{
  "encoder_arch": "mobilenet_v1",
  "bottleneck": "kl",
  "encoder_weight_standardization": false,
  "encoder_kernel_size": 5,
  "latent_channels": 32,
  "decoder_blocks_per_level": 2,
  "optimizer": "muon",
  "muon_scale": "spectral",
  "lr": 0.016,
  "nesterov": true,
  "lr_schedule": "wsd",
  "weight_decay": 0.0
}
Rows from block 3 of the decoder, named by matrix and row number. Each number is 128 + 32 x the weight over its row's rms, rounded and kept within 0 to 255. All counts start at 0. Numbers have three digits each. After the name is the row's rms in percent of the matrix's.
# conv: 3x3 conv (decoder.decb.0.1.conv.weight, 192x192x3x3), inputs 64-79, a 3x3 kernel for each
conv.54 101:137128139118127148124157109131183155120114086143148127075086112168109139138154131134055136115146109143121094149089088158176165211103118100100085146033142067102090116120113076092094145076115118170156164143136134151089119144078115118147121113089066124131103155146081134151133146104146113069104108125085136147074169146140117116120126159181083134182167098129120143145136177117158137156137146233074158152119124081087129098076113139120105
conv.55 107:103081141131091129112114107102160143171133131127159119145107176095118132113065124093098153159200174150214160171139103223204177133156125103158149142206188138133148093086150142235153190109133105172105160138090149167137145064094151143117141146133131098132169149091162114101119162150103174149128099089158144113175112152149100128071058083073119101092095062149146108108134207141136180140132148076140179140163114154155179121137143155084149
conv.56 095:101091125081151139109099116083229156146132134108119142122123135061076088127189160139143109156151115104151086137119100119042100089045156094073106167143133115062143154075139083056103136099109108099126154142110120122070135141172162177138111100100124095088133142123103092125124078117155134103162141137115082061162163231097109115178131154137143106151116161131114110130131120137156148074146141092099073136112123143110100106145119165136132
conv.57 109:153145133111156134126130147142143107124178124125133118152097109118049085135125140157128117102130161145103112110073100111212163131116094121105131152105080110128104111100099145110150115074091105083101104074154124136127140166123137079087192129156129144121152145126098136109104087119123137117139162130093130076089100105153173134158163111153107109141098108151117154133131107138144188148179087143150171103117116110076114109070106135086096
conv.58 088:143141132126184139159147109124102087165126161114090113102159080115083142106133103154130147110071083096066102124084089135190128124135086095096121085043136101123147125107150110043145145114156113121134067126168112073103127121131080085158092097107107193136162148173102147113110115181133140154124143186150152126160161148153122141166152127105073111148138173097127136154146130121151103129192102167124153150159143115153154132100128112102106
conv.59 104:153141105110085157146139160132110141170072128101153180148179177165088136166156163156125101136132075103125160138091122161113074120106120153112157157090182132134132148107136122107139135124069093160138142150118116135139167189163090086095126184108152145119111152127125163123136155141107194167158126126085115104122072118164113110105113087148141142124161125118142139112103093109133176144139089146129154172155127157125158128120151126090083
conv.60 091:155133103155206165117172110098132096089007116130043118149112137161133138116130134143137155116079106144067071129148121155148119134098116115084150052207135078164141148126132099108117105161140155108127111125123126097104116116131173141148125112138121100127090111161109148144135107132102155126122123113129141150111124143150091111120136095089099111197111126132122107079130071099167131135082173126130127127157123152147155130154156113132145
conv.61 108:112155098132105103156157145087056091119123131137063127163063103120103117119147132174153113099138098122154135108106101075063070184161180130084128113117088111085063097052154134103128125103193157107117114122077120146119155116109148101089107134117075135155097095155105117120161101137150092070128095113159083130095128109120093146165078139107138126184114120100086135113111080135094095110112118122173100153129135121149109105103120121087126
conv.62 106:105112119141119136149129118095119116107116068124084081165161168151117127164103108122135118123153152111120123170081093128104122147130166102116171102100159162109163148113127145142112157148144130128126124113144103134123119094133121094116175102145129127122166128139142149125180113153192151201137129134091115063132118069142105094110150122092095088108101150147118128090071113139109100148136123137144069150121125145127157169165134124126102
conv.63 097:148077151104117107138131104108179167141076167100108151131066136102117110092122121131145105105108126063159131041097129192229131091191080163235177182105144131126112159180126154244090126144118155112164108159113114096050136139174123159122098150109113180088104143100133115106107103160122117151161134143100131164157126135129187126145111190151111159114096112129152097146076106164099069131097081136074102112100131157148150132118165134129145
conv.64 111:110117088118121119126108136095126173150122121135120150177084082164114115162093077125101114112106123108130106122124128145137155149113121152140106139210164115167111161172144161107161180141166139145148156123101147088111122099126122096100118113082122188136149144155093169125117139140147109121151149108161177127140236167126147107143081076090107095152094054157149119156071143158083174148145124124155118107108125122159166144163101107126115
conv.65 104:147134126110079082144138132134135140128160145138094109139097122121105115118144117118139151076102139168125134110112134113092136114079117144128119166176047097081079122134125067162121085119113130100124146102116106098112127103075127184133099135128106168135104109104116123170134091121137155186153112089135115111143081129110142165152141172140095104147109143161123098187181147134134109167077137112157166202134123141075140131113141167130175
conv.66 097:135150132106062134141100144132142134142147143126100132191130131156164098098097048142113131143136115122183099124166184111104158193124144194195158130221187162075114134135152109113114145146127168134096091094132113120159092121123107126110138141121129112139156081125145125174101122117112080115126162138128169143162151144128104088145087078092116174126143170139118110140073147139046102137181135162150141143189144121157089150117145125139139
conv.67 098:151156115148089105131157143128139094169132133128111118169111100134113076086117089124148154139121101150130152095137117163201139160190170141114147176150124117128104132083131086126144118127131183142096149098144160049145119123136121128152096135103085153110080142124154127145135089117137102087160137181144109089065138139140099122125064124094123121101144112129102120122070167071070080201073122159124153171166145086125116105078125110086193
conv.68 105:087086123112111126140140162083123145197106122112115149177147122163172124144144118096109133160155144104074071137131114136152146116147141117152146102146090166137154130131136180192176146109169115129150117104165107122144117147099093115137146185132138086144164091152132114157107147121113171153082108104135173141145048161136115167094132071125092148136168138127161100095111137128167168072144159096182157118159146128076106089082099170143193
conv.69 094:121126164135152140086138136141132139164064207133136191142131161135146111125118189120120133164106118135077127120088123106137141153108145145118136108121143122054155126155122112118198117111204123138144101133114150077090158140114107114174162108149128112127109120168142093158117122129092092187104107127103150117178134167159133165112121110121114130108055187131116129167151232153119177157126160156041148115163138128146183101134142135139137
conv.70 089:149153137063148135104169146068115170178139166146087082129111148137094160113122148096129138067147145116110114119089122143121144118049087117067081141165121150096148127122142122171120131084134153112142207131208159122101115089076110095089117125114102071120172116121142134133147151140143228130091156132144123111104102137134131155147129102141085154178123134109146138134144101106088116144129147113144116123133120095086089117123129118068140
conv.71 097:135110160108128107105130111107098121119061125077138110131181137120128115128111133148107147170166135164117100135094083190088136085120117100122102137118145120107154102124127129158117168116161131123131110124131133123151123130118112128100113120109091021081183192170110125130109132106225229121091103119117096126126078122136142121151135123111099132133112140125092125081136097106169108103063112163200206113127078171138140133120138129139124
conv.72 102:118082099099121147129117128110105149104145119104068146159096158118101140147149129165127099131078107136113167150111117198106185125149094128122140105161183122128158151126142195128160150125161131129189167098095125132145128145119141168138099100086089128154125165135130108115148097135149137106132119141138120134129166133121138123144074127142113171157088122147132091050110173079111093117145157147153118099163171148114201098119152076096164
conv.73 101:115143134074152159157146132131072086150117091140078107093118136124133142098127141108095114114118103090131116150150156188138115179161142109131151095133109123128074118158118192173128127095113134141125144135176125086147139104101156135196106091106134173131181189071151150153111127136175146113168107149161161164145105100162102150096141102174095100106170067147122117076132151105145146090117149157061177078122132187132079165146117178182145
conv.74 080:126085150141043129116120095151093138138147107111126116111122139116114097107153128138139092104095169141110145119077136173189150163125131146167132132019134153058169127098126055117164126162140121124125142105147094170106123117129120160117128202139117096165124153121131137107155149163077161146132117166095081110104105096119148131150160156094074151132061168094148142099139096112054094129161126117015150141150135119128131146118158115093124
conv.75 102:128156119135103139154113124125100135130136158150090101127150124143191113099121130118130121092181130127172120171127148135151199123140152150159152139176135076060147119138104115151137097146139147157159111188127111153148110130121132148123114150134140137126170167104159107145164127131160195145147148119152116135076088148092095115111115169110103097096088186110137152124145127131172108170116166143164088110152148134116150083109117124184130
conv.76 081:100083199150141074127139155143131134117215161147114147134132114117131126143098143155143103118097100114100109140110146113141125142180132118102134144133204181120172104148094121210124138141129134157097151125137136140119136139114122100141172104100126123147143092128157166152120139152162150153133129160157130146122109125112057125122114104100145152136152115125159127098104110139128130128160123136135156094117139149141183152085047166126127
conv.77 109:159134105116159097118119109091140103195149121147152125105108118138131121152048130148112123117150099115121108123085142088114132087127159105150151128084084188174139127145115116112177203160139129138093163148117118187115137156115164145103170154139126113143148134135129122183139129117105142108055161107166130115140151128162146166106094140066095067061116046084151127116087099154175148142128187160163115194115155085113113098181150156175141
conv.78 123:101154155099096131107117132149104149128162098167111104144116157058029121115095106145167121164133127145123112122166131158122030114094107107084082067124094122153129093157123105161127134126107092148167236118131156161196151147122163165169127144135140111106115132113143177147110109117141145109164147162073106114127125124082129079088128118119137103140131151122117120167204142137144140154087057069059156121085135164125124160145163138065090
conv.79 092:149119152097142092130153137163085166157000152083135198144101130138114143156112127155136145175147074188187141172165100136129140086131131112067067081159159123192128095116160109123107092123121169117191090091106142137107104130144140089117107105116141111097111100133140141118155072132126052137164103171132158176136127133175181150098107123123031125146134090102120087121114205097181160136113125148099119097126085166217108118094116128140141
conv.80 096:124085098099121114152108083131156103140111087106132153137162083104091167143180141152149147157128095052159144048152153255181104239108128138052132111146129126061101171153140073147128156159159136121129081132089087085110095183127130147104139158128132109127144128091151136134133108089098068096108164123098080148201150184135134114169117142130122104118124143155131159097087165104049107090129140126081117137144138146090182122132131124150118
conv.81 090:132101147193111147113169097104094128168116107169149133082109090116092143132081109148127137104109067092148160174062134109101089088089126106137114128180151112115049153143137093134137109113126117118141135161117105093155099112135135096080134148115100081141100075121120092074099187170151112130155104123125121127085097075139119124156161148087136141156159131173107189160176151160088086192111147137154113167135159095125202155187089112080129
conv.82 100:065098129090140106142132151124103125156175142127141125145145094202185144135134125127154131133165197170130125118123147170101072155170173123135140098117110116116081120140142105050171126137136164123152070069105132069078136138135152159171065144099119081118112132147163124108110113102119087132121137071151150145096088155173158118116096173095065196077071157120118119117116046117146097126226183084119206156176171136143132093110083142142154
conv.83 088:163138132158089065134109146119127134142101141159170172129101102150138087120119068116114153166125122184117093110192102135090192089165145102133123150142097199068127144103102131130105139089124119131114182106133173075102150126134125112074147074130146104176143090166090101145123107112143165140107116114131166151078154130164138098106166110125139126086112147113122127152150134162170132167149118115180177148170139108120107075171092103127086
conv.84 093:101132141077126157117116113106151088111181102138102130155079111194150147177130135179190135089245120094091127137067092186205099177144091096120117062103058133120122037092153142087136142165155122084113130203122110126178152093115160144129107133115140102087133154109170120157164117124117139102113133104120114152103119147161149154186147129093129108185156092110116127122126105139132152160131086100137115156140106137136124150102163153109100
conv.85 095:122090162135146130157126125182124163098045152133116135109113139167109125187178151106152144100098120105095086070162152096118149138104143092096129139116120139059128117137156191058183099089080172137123162164149127100126141118140143101186153135137124082133140115102108124113110157125052113102158121104082099030144131125114103130057121089155141129111126109116123159179159199120080112139112052152123151123141152121078122093136073154151116
conv.86 094:142134108190162062141112131108141161141087113137085118099168112148072139120125126150121072187089088146122081163096139089125064162121101113155164102126098099062126104118132142156120132138128156096107148164095109164101167148164134127124082135154114178121085086109130079130136115183112104082109098114124112138130146122141118132117098137130154140158109128115125172095039120100113044126135138146226137118154145117088101091078087069130133
conv.87 092:161163104114123146134138099102157090169105127070156151116112140090096158085096143116114147126145142100137137134109148145146140113105114136149131141175156132035085144130123156193148137209155150166174096144165087125192090118107094153156084180122142147108138153171181158110130151118113165181120148154151157125139126135111122123120105126150126149113144138139189088169182128151164143182057150157094105165134112156115105158151084147161135
conv.88 092:152168139129123107104136146120113136139201113125086130136091138134158149134154147112159120178110185099110143117112131118147110132160116114133088121104062099116161137144143124107116127127109134107162122043148139075141091125111125095125121138127121096121140132078136126124124129116140241177132094141135135109116106167129127137118143111137155115121142119115097128146121149149097115155137126124119144119156152135119102142129129133099130
conv.89 099:144086113095100109093130140146111154142163125123108144118106133107137146094160084077127109161144111145146110118105080150141135075053109104070127194172112128139156153107134115124170043153134145108084114177182113172126151136133142105118156206093171147139122113131140134101072127144130102157112095136098106112082094123125102150159161142110119116122162191110141073146130120190132107122141111084115099059106127145169133134153145066122114
conv.90 107:185148160158104126125149120128112118163173142135137129179109148111143105135150153139100117146179163182083140151127130149142159120149097075110054098135105133135163138117132103108099122108137153122131122148108099114119168142110145105138110113129136099124107154138124086123154153123161118090106118144134100138166121115124174150075106147122120145083135167072069120076049077110120084110144163153127178120176158138103127130148140130123133
conv.91 105:109114083142086093122089149143141110140140129155148092123181094113133094088123140113143121141136113104107119132074081173161161169221135096146143109072203136148112136135122148159134111135137130095155110194166159141116119123160149148161094133145164112127134138143158134135073151125136159145158153111101116105004119169109116094149107173147167143150167156121122103103123159108179186117150141139090053097113105136104104120094105113140084
conv.92 119:147132138160195121137116127141148152109099130143126138126097163126188137126070127122132149105133139136146152104095118156139115147160144117105115124117046144131122137026171118000196157113163150152146120056069127148186121131142167119150133153129151088107159101121110126119137156125103124090146137121083054111143075140178103151127091087109127125140147137101144125110120183121115139167126152162117167146146131114113077084125129142121153
conv.93 087:123081112161100153133110118161112166105121089133128106146129154061121077123153150095123116085111090138131082086140118129188135049119088114179149110076098170109083148141137093105123186140150096119106115155102130121110175183137173131132150110126156169128123090174102141131111175090168150129120154144095091131163148082106123101108093102066146090106099146109152107119089109120081113137150103089095098164142131167147102117100133170149113
conv.94 079:109160165190168161105145161129166111092199109108161126155079096133147183152127110125111140111138139145172145184138163129243097097094141134097033085155172125090143137138103102150151130138132141111104114161124109159174132114126124172093092173131134097107114087104127095135147136104164190185126147110075101101089135094149179123156120110126169137119107157175087103111105151130101173107138104139193111110105113120115137125111092106102154
conv.95 091:131166121171126132101087141166133128136173130167126136113117081121104151134130128107111108188122153133164129094139113021089064127132134145143122169087155083119118134078116086082097088095109147138151115112075147090162120071131078085112084130089122088147103102153136110118112145060187141081128185170122104125149148146108196110132149171168151124129121142089141162151174070140132186122119148104090103154114103118097148074113098134133120
conv.96 105:136151086113155099135117129124128107120138150140154164142117111113131142180118126117113114099095100111146186140138131093113099181106074111138114111169156158097101143113157121114111139118122127098132103112167075100115119108125171144099173164111162184176101137121106122135100101169091141107108175150160129134078115114112109107210213194178133154141175188158099110166094068109066075112177129052190160147170172105152178108157162115157167
conv.97 104:158132135153137087129151143159131147178168154154156152134128091136165155174124148167161157141180126140152150077055060096081099171136149141198131197164154137158128090140136130049093108119153138167114136104050119193138121148139125128164176101087062140099111150127095111120163154138148142090154148130115084135130108171071133167167193161166190098141148178135072101132170122153202167132112164122205140103147081132159208153168146149122109
conv.98 103:129096128115191140096127126099156102146118099109131134157146122148143151104166110101113124083089080105162159147188115144169094116162132065081117129153155103138124106142138214184123134159147124111132121129050148202090115154134160141148093153153172144104098131122129118163128163137166136128106111149166181120160161149139168139106106104147142125124154120136122129121193145152145111117115108083196115064113114147117119101186091123144100
conv.99 079:128139119107094126111161100140098125174107144130121122124162166148139074138124140102111121147090091116111159124123106120125158128168114118101103131096122137114107118109137124144103152083147119102132118113121104149158113128115170149121120101089113119127174114125135103142103158141157139121117147102132138115159174152116129118108154130140154133099111100106117087077067069104030040172132133143131138123135149134112115134116168101159135
conv.100 089:159149152127127141104077132146146149149142156140159139105137107136183104136117114140106120156158147106108123137147122155122161188084167129139127147144175087083138139120111105255149123085132148136171115136115107191072126140160139144096112079105108134205107137066091109127132134157145173122190130162108144156136140132138147123149202138155133154180125198152136116121131182138120124100157087071111201112137076096111124129138180102104105
conv.101 105:162099114165141099165102153134163103086175147114094084126127142144119097145102113101176090117155144153100109110154084127202137124082117116147165126113068152208066097120177163056070173107162140161118180132065131144191118112108127145165132122123174125172153138155128147142119126108140152027143158117121123111144153072135145146091143120162099122182135101138121170158097108157158168127134122176168045055111125187120127114132115116116091
conv.102 085:141119123182177159168177120145125137129125125129123134113079099122120161119098138124121139131134079115147111125124144109147116183173098155123146092183191129131177114124130165079127102165100116109139128099149103088070120157115134123134173167170152131126096075106105159114116135116131148115146082085163135126085123142155123123124159110129157113126146156157086153118106150141167241138087094134143097141147120116124108125147088091129101
conv.103 108:152124177113127118186157130139120118157119128114133103060130082165138169179115121099139108150132106115119107156172091204147129118126155151116094135200223140116124112149128136181128222149100100083092110098041104054011137100090103153112165194095142143096143149142126153157132075140099086149202114145121138131139116145161138121131166107143124136189108119158109118082077186126088212123178100116111127146121156159185182143116104148133160
conv.104 104:098127170153196114175153115105122108100038064088130094073092136123122151141130140100157176117136101088180143107110143107114067152149183138110100195145132130107066130091093123121142086103080099151082112141140074126095152162163127124155163110232113108089111107091159173122141141169164057124158076121140101141118173156169140153105152149148142133115140142182122124161174132159169120092123100167117112137140106153071104086133085134122111
conv.105 095:116121158170116143092122185124087101129097117123110100131105154114108098121191116096061123069108150100104125108135143109146170133140137126153133137169148116115134133075116112235089126141154107112140120100137135160082130121090127138115107123138095150167128095138120135168106105164052132092169120118127111126114087119140113144146100116161078140136066170085140109149120137123108143161159133169112106144102140105122078158100139145158154
conv.106 093:123137142151192115107137134121108048111151140094112138116125137094102074149099133091139091121116110198120114126146151066139152086200188090145172146079181073048072119143129143131136132126123137148129114155121122183148183127124172147158099107129132155137103130124131160165134162162121141147100116166131101109121160150119124138103114167120104123048071094093173102132202079110115168142168166116116164078105138188131089140098082166166116
conv.107 111:141166146130140139113113147115104140094187145115112130115109113087130133123140126132123172146099129072082112101144098147205062119101110100102091150137101166163157142168142157131124121122101117122137139171154104151140130123102146128113122094141139179137141165153124134123146154161110116088161130144106135137163207180113159152107136142168107114130153152121144170145140120144138096117083080100103133135100075154096085152082107125087099
conv.108 089:161168157112121120123145105156135107095136157169157133093140152122119127111114126105083146066110041169129174178197123040121062118089145150098125108126237113173170081113092123137140102100111129079180127123143113140109054115135178135100112129083170118089150098084140141160145188132135114057153133169143174125131177094123105095110089083146126127150155107115093132105132161099060073136098091145131156123101091105190138102096157111133109
conv.109 098:149191136112179107161148132119000112131028130122084143165105145209129140182134138157133162136159113146153107146136127111087126116047104126114120092077127117154143109115123180074096089092120138123136146072120143121114163167137170122131111074118124109105132118134083059135116124121179134157127112157129114162174140127135155113136105117171123104047156148145095087131156129071112156084063131153090146041106105168192131136242149145216155
conv.110 089:095080119077140186134082119103142112102149132158083139077090098075114072209127102112117155087133106108100085111125087097118186131137145134086147123000084161175150159127140097084142132198129144117115176053102122154094107131093113148207113125115129087116154116140138117137071101135093079085143113133153128166098115108110093152156143099143141120155134115137179102102088127101113122107107204031157119147142144143117076173161154129118153
conv.111 094:120135137122133108137136110149172138133179100129116147077114133119188111104126097117147122121177165117121106087066141092083115134174113121182123100106101125083139050095089103078148106061114136097091133128132132129088107177147150157142134182123113204153183131150139096140158117103096091112126117111120084147057053141144101142082109122137167143108113135132111172116107112122161141111083123190125136168115131109068132148088128144084108
conv.112 105:109067164085074117124148112127150095178062098144147123116169121141171132132131095148129106117133165131168142130126102073138121113092101148114145148224154118170097116101123165104093132084151115171166099079104087202135142114154108118121118066095125144184175165111180146109143136104131123041150159150058136103093130161171110079117138143127137156156108146118099122106175123092135143091145143119053150164164163145150100120091179160100143
conv.113 092:099152112048042115082126162120110149127072172132144134135129146141092089110125128156152091106092156160110105135147095098117114106132134131135077163223105135183081118089134157149111147144115129148143106162133132140128127089132141139180142103150125128187169107194159116136141134100098090086127150090125097151147151131128146102077160151123150137095134106130153156209192111187231163096147141098119093150116129101154109130178155109158116
conv.114 099:144124139176131142174077126117045137187091121121139170164136134162177148133153160136145115139138147140118147130083153096047061072085057133095115100083054090197148109154096103136125140132128114144096082116075114220076110073103154082141157133166142104135140125133100125134120098146176124104089129144125131121097120118101055138148204156169145129159128119117093155140097090128105160116111113124143068143124147176160161140153077213131166
conv.115 099:205159160118098080148108112092187137133038144117145113124117141130145120135109073113115167158046127124093124112143076144094190080049080139074000143096103077137065103077088170169079113126116099118131136083144131110091124131097197199131142155151114071102141155129157175145139172153128103129133111126154130116093110109158159136159154126170173117158114089125108106099100218076155116114106132101167080108129078130171124110137119115126100
conv.116 096:133126147140136146108151106115160164083134123123121131128132141085098116195139107167132086096084120109100115096137054162217246117211149099146116132155125141105108156149135135126154110160143157131190166104058176141089136113162148118116177098170136184131141173120123130128139156171140100139136097142140125068160125139148155151180178076160107146210139111094123120140102055097085061192131143216119177086152156179160191166126143116149119
conv.117 098:155144163118136135113128163131161101127148097165154148107154164112090114125087166112156123122143120096095149129086104160142082101102110143137129130086091138058079098074156121100093112074068114122123088089096106094104125124146155108159130136184104140142138095144138128156135086146093060096123095127113128096164121141119068073127089154114093070100133106106129113150116091108147136168111182132177135137218181155190153088127156130114147
conv.118 105:141083087103127128149107103145245136151124112118083135133120164126109154126084116117124135157150119135108081141110140143100122188115097136178179123107127124209089089133151117076114141123130077100105110210116108142079148116154157148184140130159092135149123122105110161089144187111179130083178138104126113138098168203127108115100100120176182126154085083119132134118161230102095156103125139137147163101114162197149146122170110113122147
conv.119 110:123106116134173126124152099118128142109097159158092106085127142109070128098160136132115152104139159097145160146142161143062155107138181166102199164198084127142075155124158095183113159158163083132154110079116150024130121092095159101142153119142106145116143163118121114139127125123115158150105109139153160119155131112214134149197165168172190104153145148160124120145136148162159126063037148116060088093082108136191142181132182112150116
conv.120 107:167137135154168143122130134112092113144130093140142141123128100163125110134108093145138110105106138119121135122124153155176127105186176131130132099102096108217162134138109119115133147192101113146107139157165157173203175136141157111139142123088147166115077181158154089151145083109136188169129149107116093146195165143146177103134138138130151081109220121119102123152162106108147136140083151129252163122175119071147146097182125109166134
conv.121 102:125117073127094136143107104149120167115178128130146148136131152108087122156116137152140134104131151137124150111120137119192080139132135150159172094181132124170162174087141068099153132114111080089117141158225109088131126153161151201157157166161125153122113143115168105106138125159128135183150161132146108164148094120130151109070109094140174157125095086140118142161085107142107092119128152086171175178144148154131118126147124097122119
conv.122 107:078142085077074121100203142127211110112143106151115111146144111085077114107094139119126118194139120111132098173124150178166132099085122183188153145101118133153161127144143098107137107171139140069102105143120079160108130120099111136103141134099158112105131080122114143147145101109089175106062112148149157150118126159167168208151136152060098085126105123182167169162097169136144157096110144085077126073140152113139162107061137116138169
conv.123 104:140127100064093117129088149143145137129126161136065141075119146118109113118124123156181157117129119190169174192115138109033087146109096159163171140033101108045144098156127114136075103151115118133153127134157067093130086160130130132082082155130143172122152126118158153110161074101191148214132135117156088133152149129092065130087086117147115121147125064136105146094164121127114149089097145073064088105131125137120096099118115129121156
conv.124 093:150182134131067098142124145107112077137189113180145131155140143099126126138104158134098118102027064116165102098135136053083121126122162115074087106125169115107151176199087151113129149102144108089146140094140156131138140127093122164176123100144064143139119131159143146141154128122082140167129181137138112133118107107137104143143143126119140159088131080119071154142135089134064153077232092143111132108064119111151162088101095134108111
conv.125 116:120132126162091153139141091121157141146116144121147129108109126140130127187181165120167168136129180104184091090089099082146128089155168068092077151160151147120093135094122179146125168160136087126145154181152112140167124122109174158144123156152126123130125143158166169101113153142126140166091135146147105088162147129129102142094097118097117154124129137135134169089059141105087082146141181177052170107169141083121092159118169102158121
conv.126 097:128146134127097078115141112153083142173091124136112143152189129139112079149091086092102096188139104188113115137186130195150175133168141085113128163136178096088103152144138093136141122140142079031070113109122088101124133124146122121085141105107157153137175172131192162132101156150102141120117157178173194156128111135166137159086138103106115122123097090124114146114071148173067117162166181084092126166177149159153153135116135124102092
conv.127 091:163117143181062128131141107127114151085108193137079093177108161102099135120142126153154112128101124131091158098117117165080123147098098125134139130102137175064117158105132094160107145137144122127107133071161135087083123113188112165110116119155105115157180073155130157123119182111125164167108137120111138136139117151114116145107167131129087150078173101110141133122097188137094109151140128137172123187113124152113155102129125115144169
conv.128 108:184106114125137113124117101072126108137134175136081141092115120129156124061073116111183160120094132078090119153100099149116110108105125166128120066184175152179173094086131145149155124122109138134133108101141104133178111081083104141113100117118100190173131148170161134130141142150125083088140108160120117107172186103104147067155190136233183152178134163172175159120072089122104097156146172194203242144185166119134161095135131097154128
conv.129 097:110083138194118109208104137119132130121147171095113147129112159117187156113130101117151143139146157105116117154126130065064109162242145162141178138116154104104196110180112126099131131171131116104117093150139165089094145118099123092156157144169109162140107167131142161139159149147113111116124106110138151127093130144131113154108160112133169173145100104122118127051055067143045088103126070145176150135115156117133116155205165107150140
conv.130 109:163075089152053093146144135166070076137147025136125093158106132093107113160137124111107122097125123110144078151126173117119135129099109132135134142099096122098172118113121166199145129080125151112107187107155147105127109158152133142112141114180070171171129142168119153155109134118124106110127158170116171116132144090108152092112114106150098137122095119076058118093050130107052118145180118124214104132152117136101133119131153110156094
conv.131 112:111150103127143148106113107130161132123120112153123141128117159121109170126116116123196160160176129152124099110136110146096143148155146086094109096041011112047122144112154106054147147119119142208138161145114083120098141141132151152182102110121095047112101123085124119100143130082121133126151122161073096099113050105137103091139097092132111143079172184070090132087168126152067190225105146255106107255171162121098063133106114161080099
conv.132 102:105111117099137165112104128129082119135205158123112102136112147131082115130078096155128138141104111156103132168129140126176108140157142129124120104165201132094172128135098157146095150212112115089125141148095107087136122120156094155187114092179127135125135167129111118083159169109164148149129171151146124123138097125101114150133183131100137145104151119146099113088089126075091119129157146140136103119130155119175124155128167129097108
conv.133 105:104176124102149131115177139156127111158209153109116119084119110124149123111135114100129109134141117167167150104143105107159125098098093109138095107228120140104078158147163106099126100143152130135164118163161158120145161102124089145139101103095141126121102076113132150129090105095085111140086065105093092134111100139123113105052040057046063072090050060104149152183197159100169227133130136110166141121083128130113130133137143116110116
conv.134 086:138168138156149128139151163117095124153201200116106114139129136141129138111144149100111144098074105081050125125165123095113092104114113094174119048253112080215088120108119103067156147159091111138107119097099082208116117147119124151190132175115141119118154214142119152135138123141142133128172107132133173138074102078123121118097115133148090140165124157113125121132125143101123141090124159122123144127132101079131087099084090089132122
conv.135 108:146111135156205161157139140131148126165183160133144120124125155168139131138132158106114146176167130115123104128148215143165187137123131160149158110183206061097039171126142155128125132083134134086099052089152087137105134116105112115104170090131154158115117210164141163169122088111182169118113112094155146146129157157150121133076097102084146107067120093144118137124101121146194156058087119048107130074048096129177178155129102097105116
conv.136 106:067061076121051094122129107126113139162185132120094094134171136134143127179106112111167161120159158090116178088115115137151132170123145131118130158044068141207170149123127106113078131133159104182114113062112133145102136172128141126156148124148144109130113165113153145143098163145099132067153178133144114116178066112125124145137127126096133111137151115153159107141060000129072010108057153129111155180156126130085095134097081127123132
conv.137 089:039069160026101152115129143135194130144141105087127144149145106139111114140115126109142121104166118134143116126154124142143112115151103161130140152127181147096132124131107112102146152113153119126118094203126122136114140152124095108111149120114158187107125126124115154112113119104166183141112155139112128108052155156147096136106071126103127098159082137185159127143132032152147120123132164145124147123147154140104134108134123120109133
conv.138 096:147106161164167135117149117126150128160132185108142098117132132137158106107118150128130134157141149125142142152124148189222175146173107160124171122092084110186084118169111134120144145160154132087112106052098076094120185107168160168107149111172132163112122101078185139123174114186149168193113081159115115139212152135145166173183159135129174140123152122144132151104126166141194157130088063161115147104106083083087094105132128128151115
conv.139 116:141117118113104110091075133119139175186157136181179178121157104112179183109150148100113123137196152105159074143147111156147057123139166195195182176164216153099117152114131141116118137105134143123130120165147166146184122131140070143122147144137150168158152169128069121136102108102132168144116168113180161132151109087152086154138095111108108159102086119128178154092057049125113138163103153143108159127110108143152116106151128171189156
conv.140 099:136213111104148132135135107135144123088127122135141097084084169109138141114125151095142148083099149091097144176131177160179129119154172156085084178247078106122155095136153143136150183132080164127136140061123173103095133104143112110187134120130140146120133146166127107132124147140142113137118125119130105143109172098146122094095171076169118207112132144129115113167195085143101133137117151119223096113105133135132113121108144139146104
conv.141 106:137165148126144132121158149128171113080086102120117121212082171222121127229148181109166135076075039099127130096100142111143107109139077106163138108110144086113168109119145100158109079067195139091138126064025110096091152126108168141170150112156165135160145065139129127159157074105166076039154087103116107146103136123127124131169134119087153123111158153099104139107068117081124066165174110188166147172136113138129148121146109153105122
conv.142 100:151128116121148093160113166124008087083087122144136101170144126146088095128137115106135122232255245108156151137114139191255185095104096111092129162132160126131129143167120142170157183199162129143131181253208186150167127116146128073130122139127125092116088172132138145114142107140159168180115086114170205150143121147123181121106132124156086110185150151094109145147157137128127170085118095133138105130073092140123090096152119158129098
conv.143 106:128160124136168186128144117114108115088024094140110095106097131157126144095154094093119129076077094135112127103134136111160144126121149083089076139113172121149160124089135101112096163113159135132112121132111133128104136137122111160117120184124149105127146104141158112117102172108109152014139117120136114149158140107108155136144162101120147123151158131131125163090082135126112159119134117109159120129101130136169150129142161140102148
conv.144 108:134141113112132126142107130137114160121226121127106139125169112130167142098099127094123125107081124101040093142120127141029131125169086123221140131057048095144153095092144129083161101056138100122138148090087118147154140145142157117177121170134105164144115169148145117097132142149121135117148145174108123120123096040162115198092128127139072133124071129114100153144110102194106165134155163155164151141122149120073128127068120144116111
conv.145 096:132149119129194181155150097119130131162100149121145136125162114143105103133124149152108094131135082085079081163142148169187243152195129156155170124163123127148136172125103132111119074093115157116087104135090107118114086149122094117100092082118138128158124168142157140123131218147085117133135115162137133136155152159196163185109079133113149129135124174154128101073022182124037092132126115146146144138134122132127140135089152140145151
conv.146 106:124150100071139111130098109191183123119150119122129141114139144077119089086110143085138070159131071132169159065078123151121162099132135154197087098196102175083167121165109166095153140182150114170117111160187103126132117124123162121114154175135169139119165175123232170163143102129098076127161138136122131142145155112064166130160146098178097149134121130124145148093151130102117103149118112100192100137152125159132136101181146126109138
conv.147 086:074084096113128097143113150122126149128194138137084145147145121123137141134141128142074129104081094104081153146098143113076128093094126142219135096158139118255233130129123106133109101140135146153129158153139137071142132149126110113124097153112113182171156193142132150126129151137130136122147145135100115123175112170152132130144112145124114137119114160124118144148099156100110083102126120096087114105118080107147133131078123110137115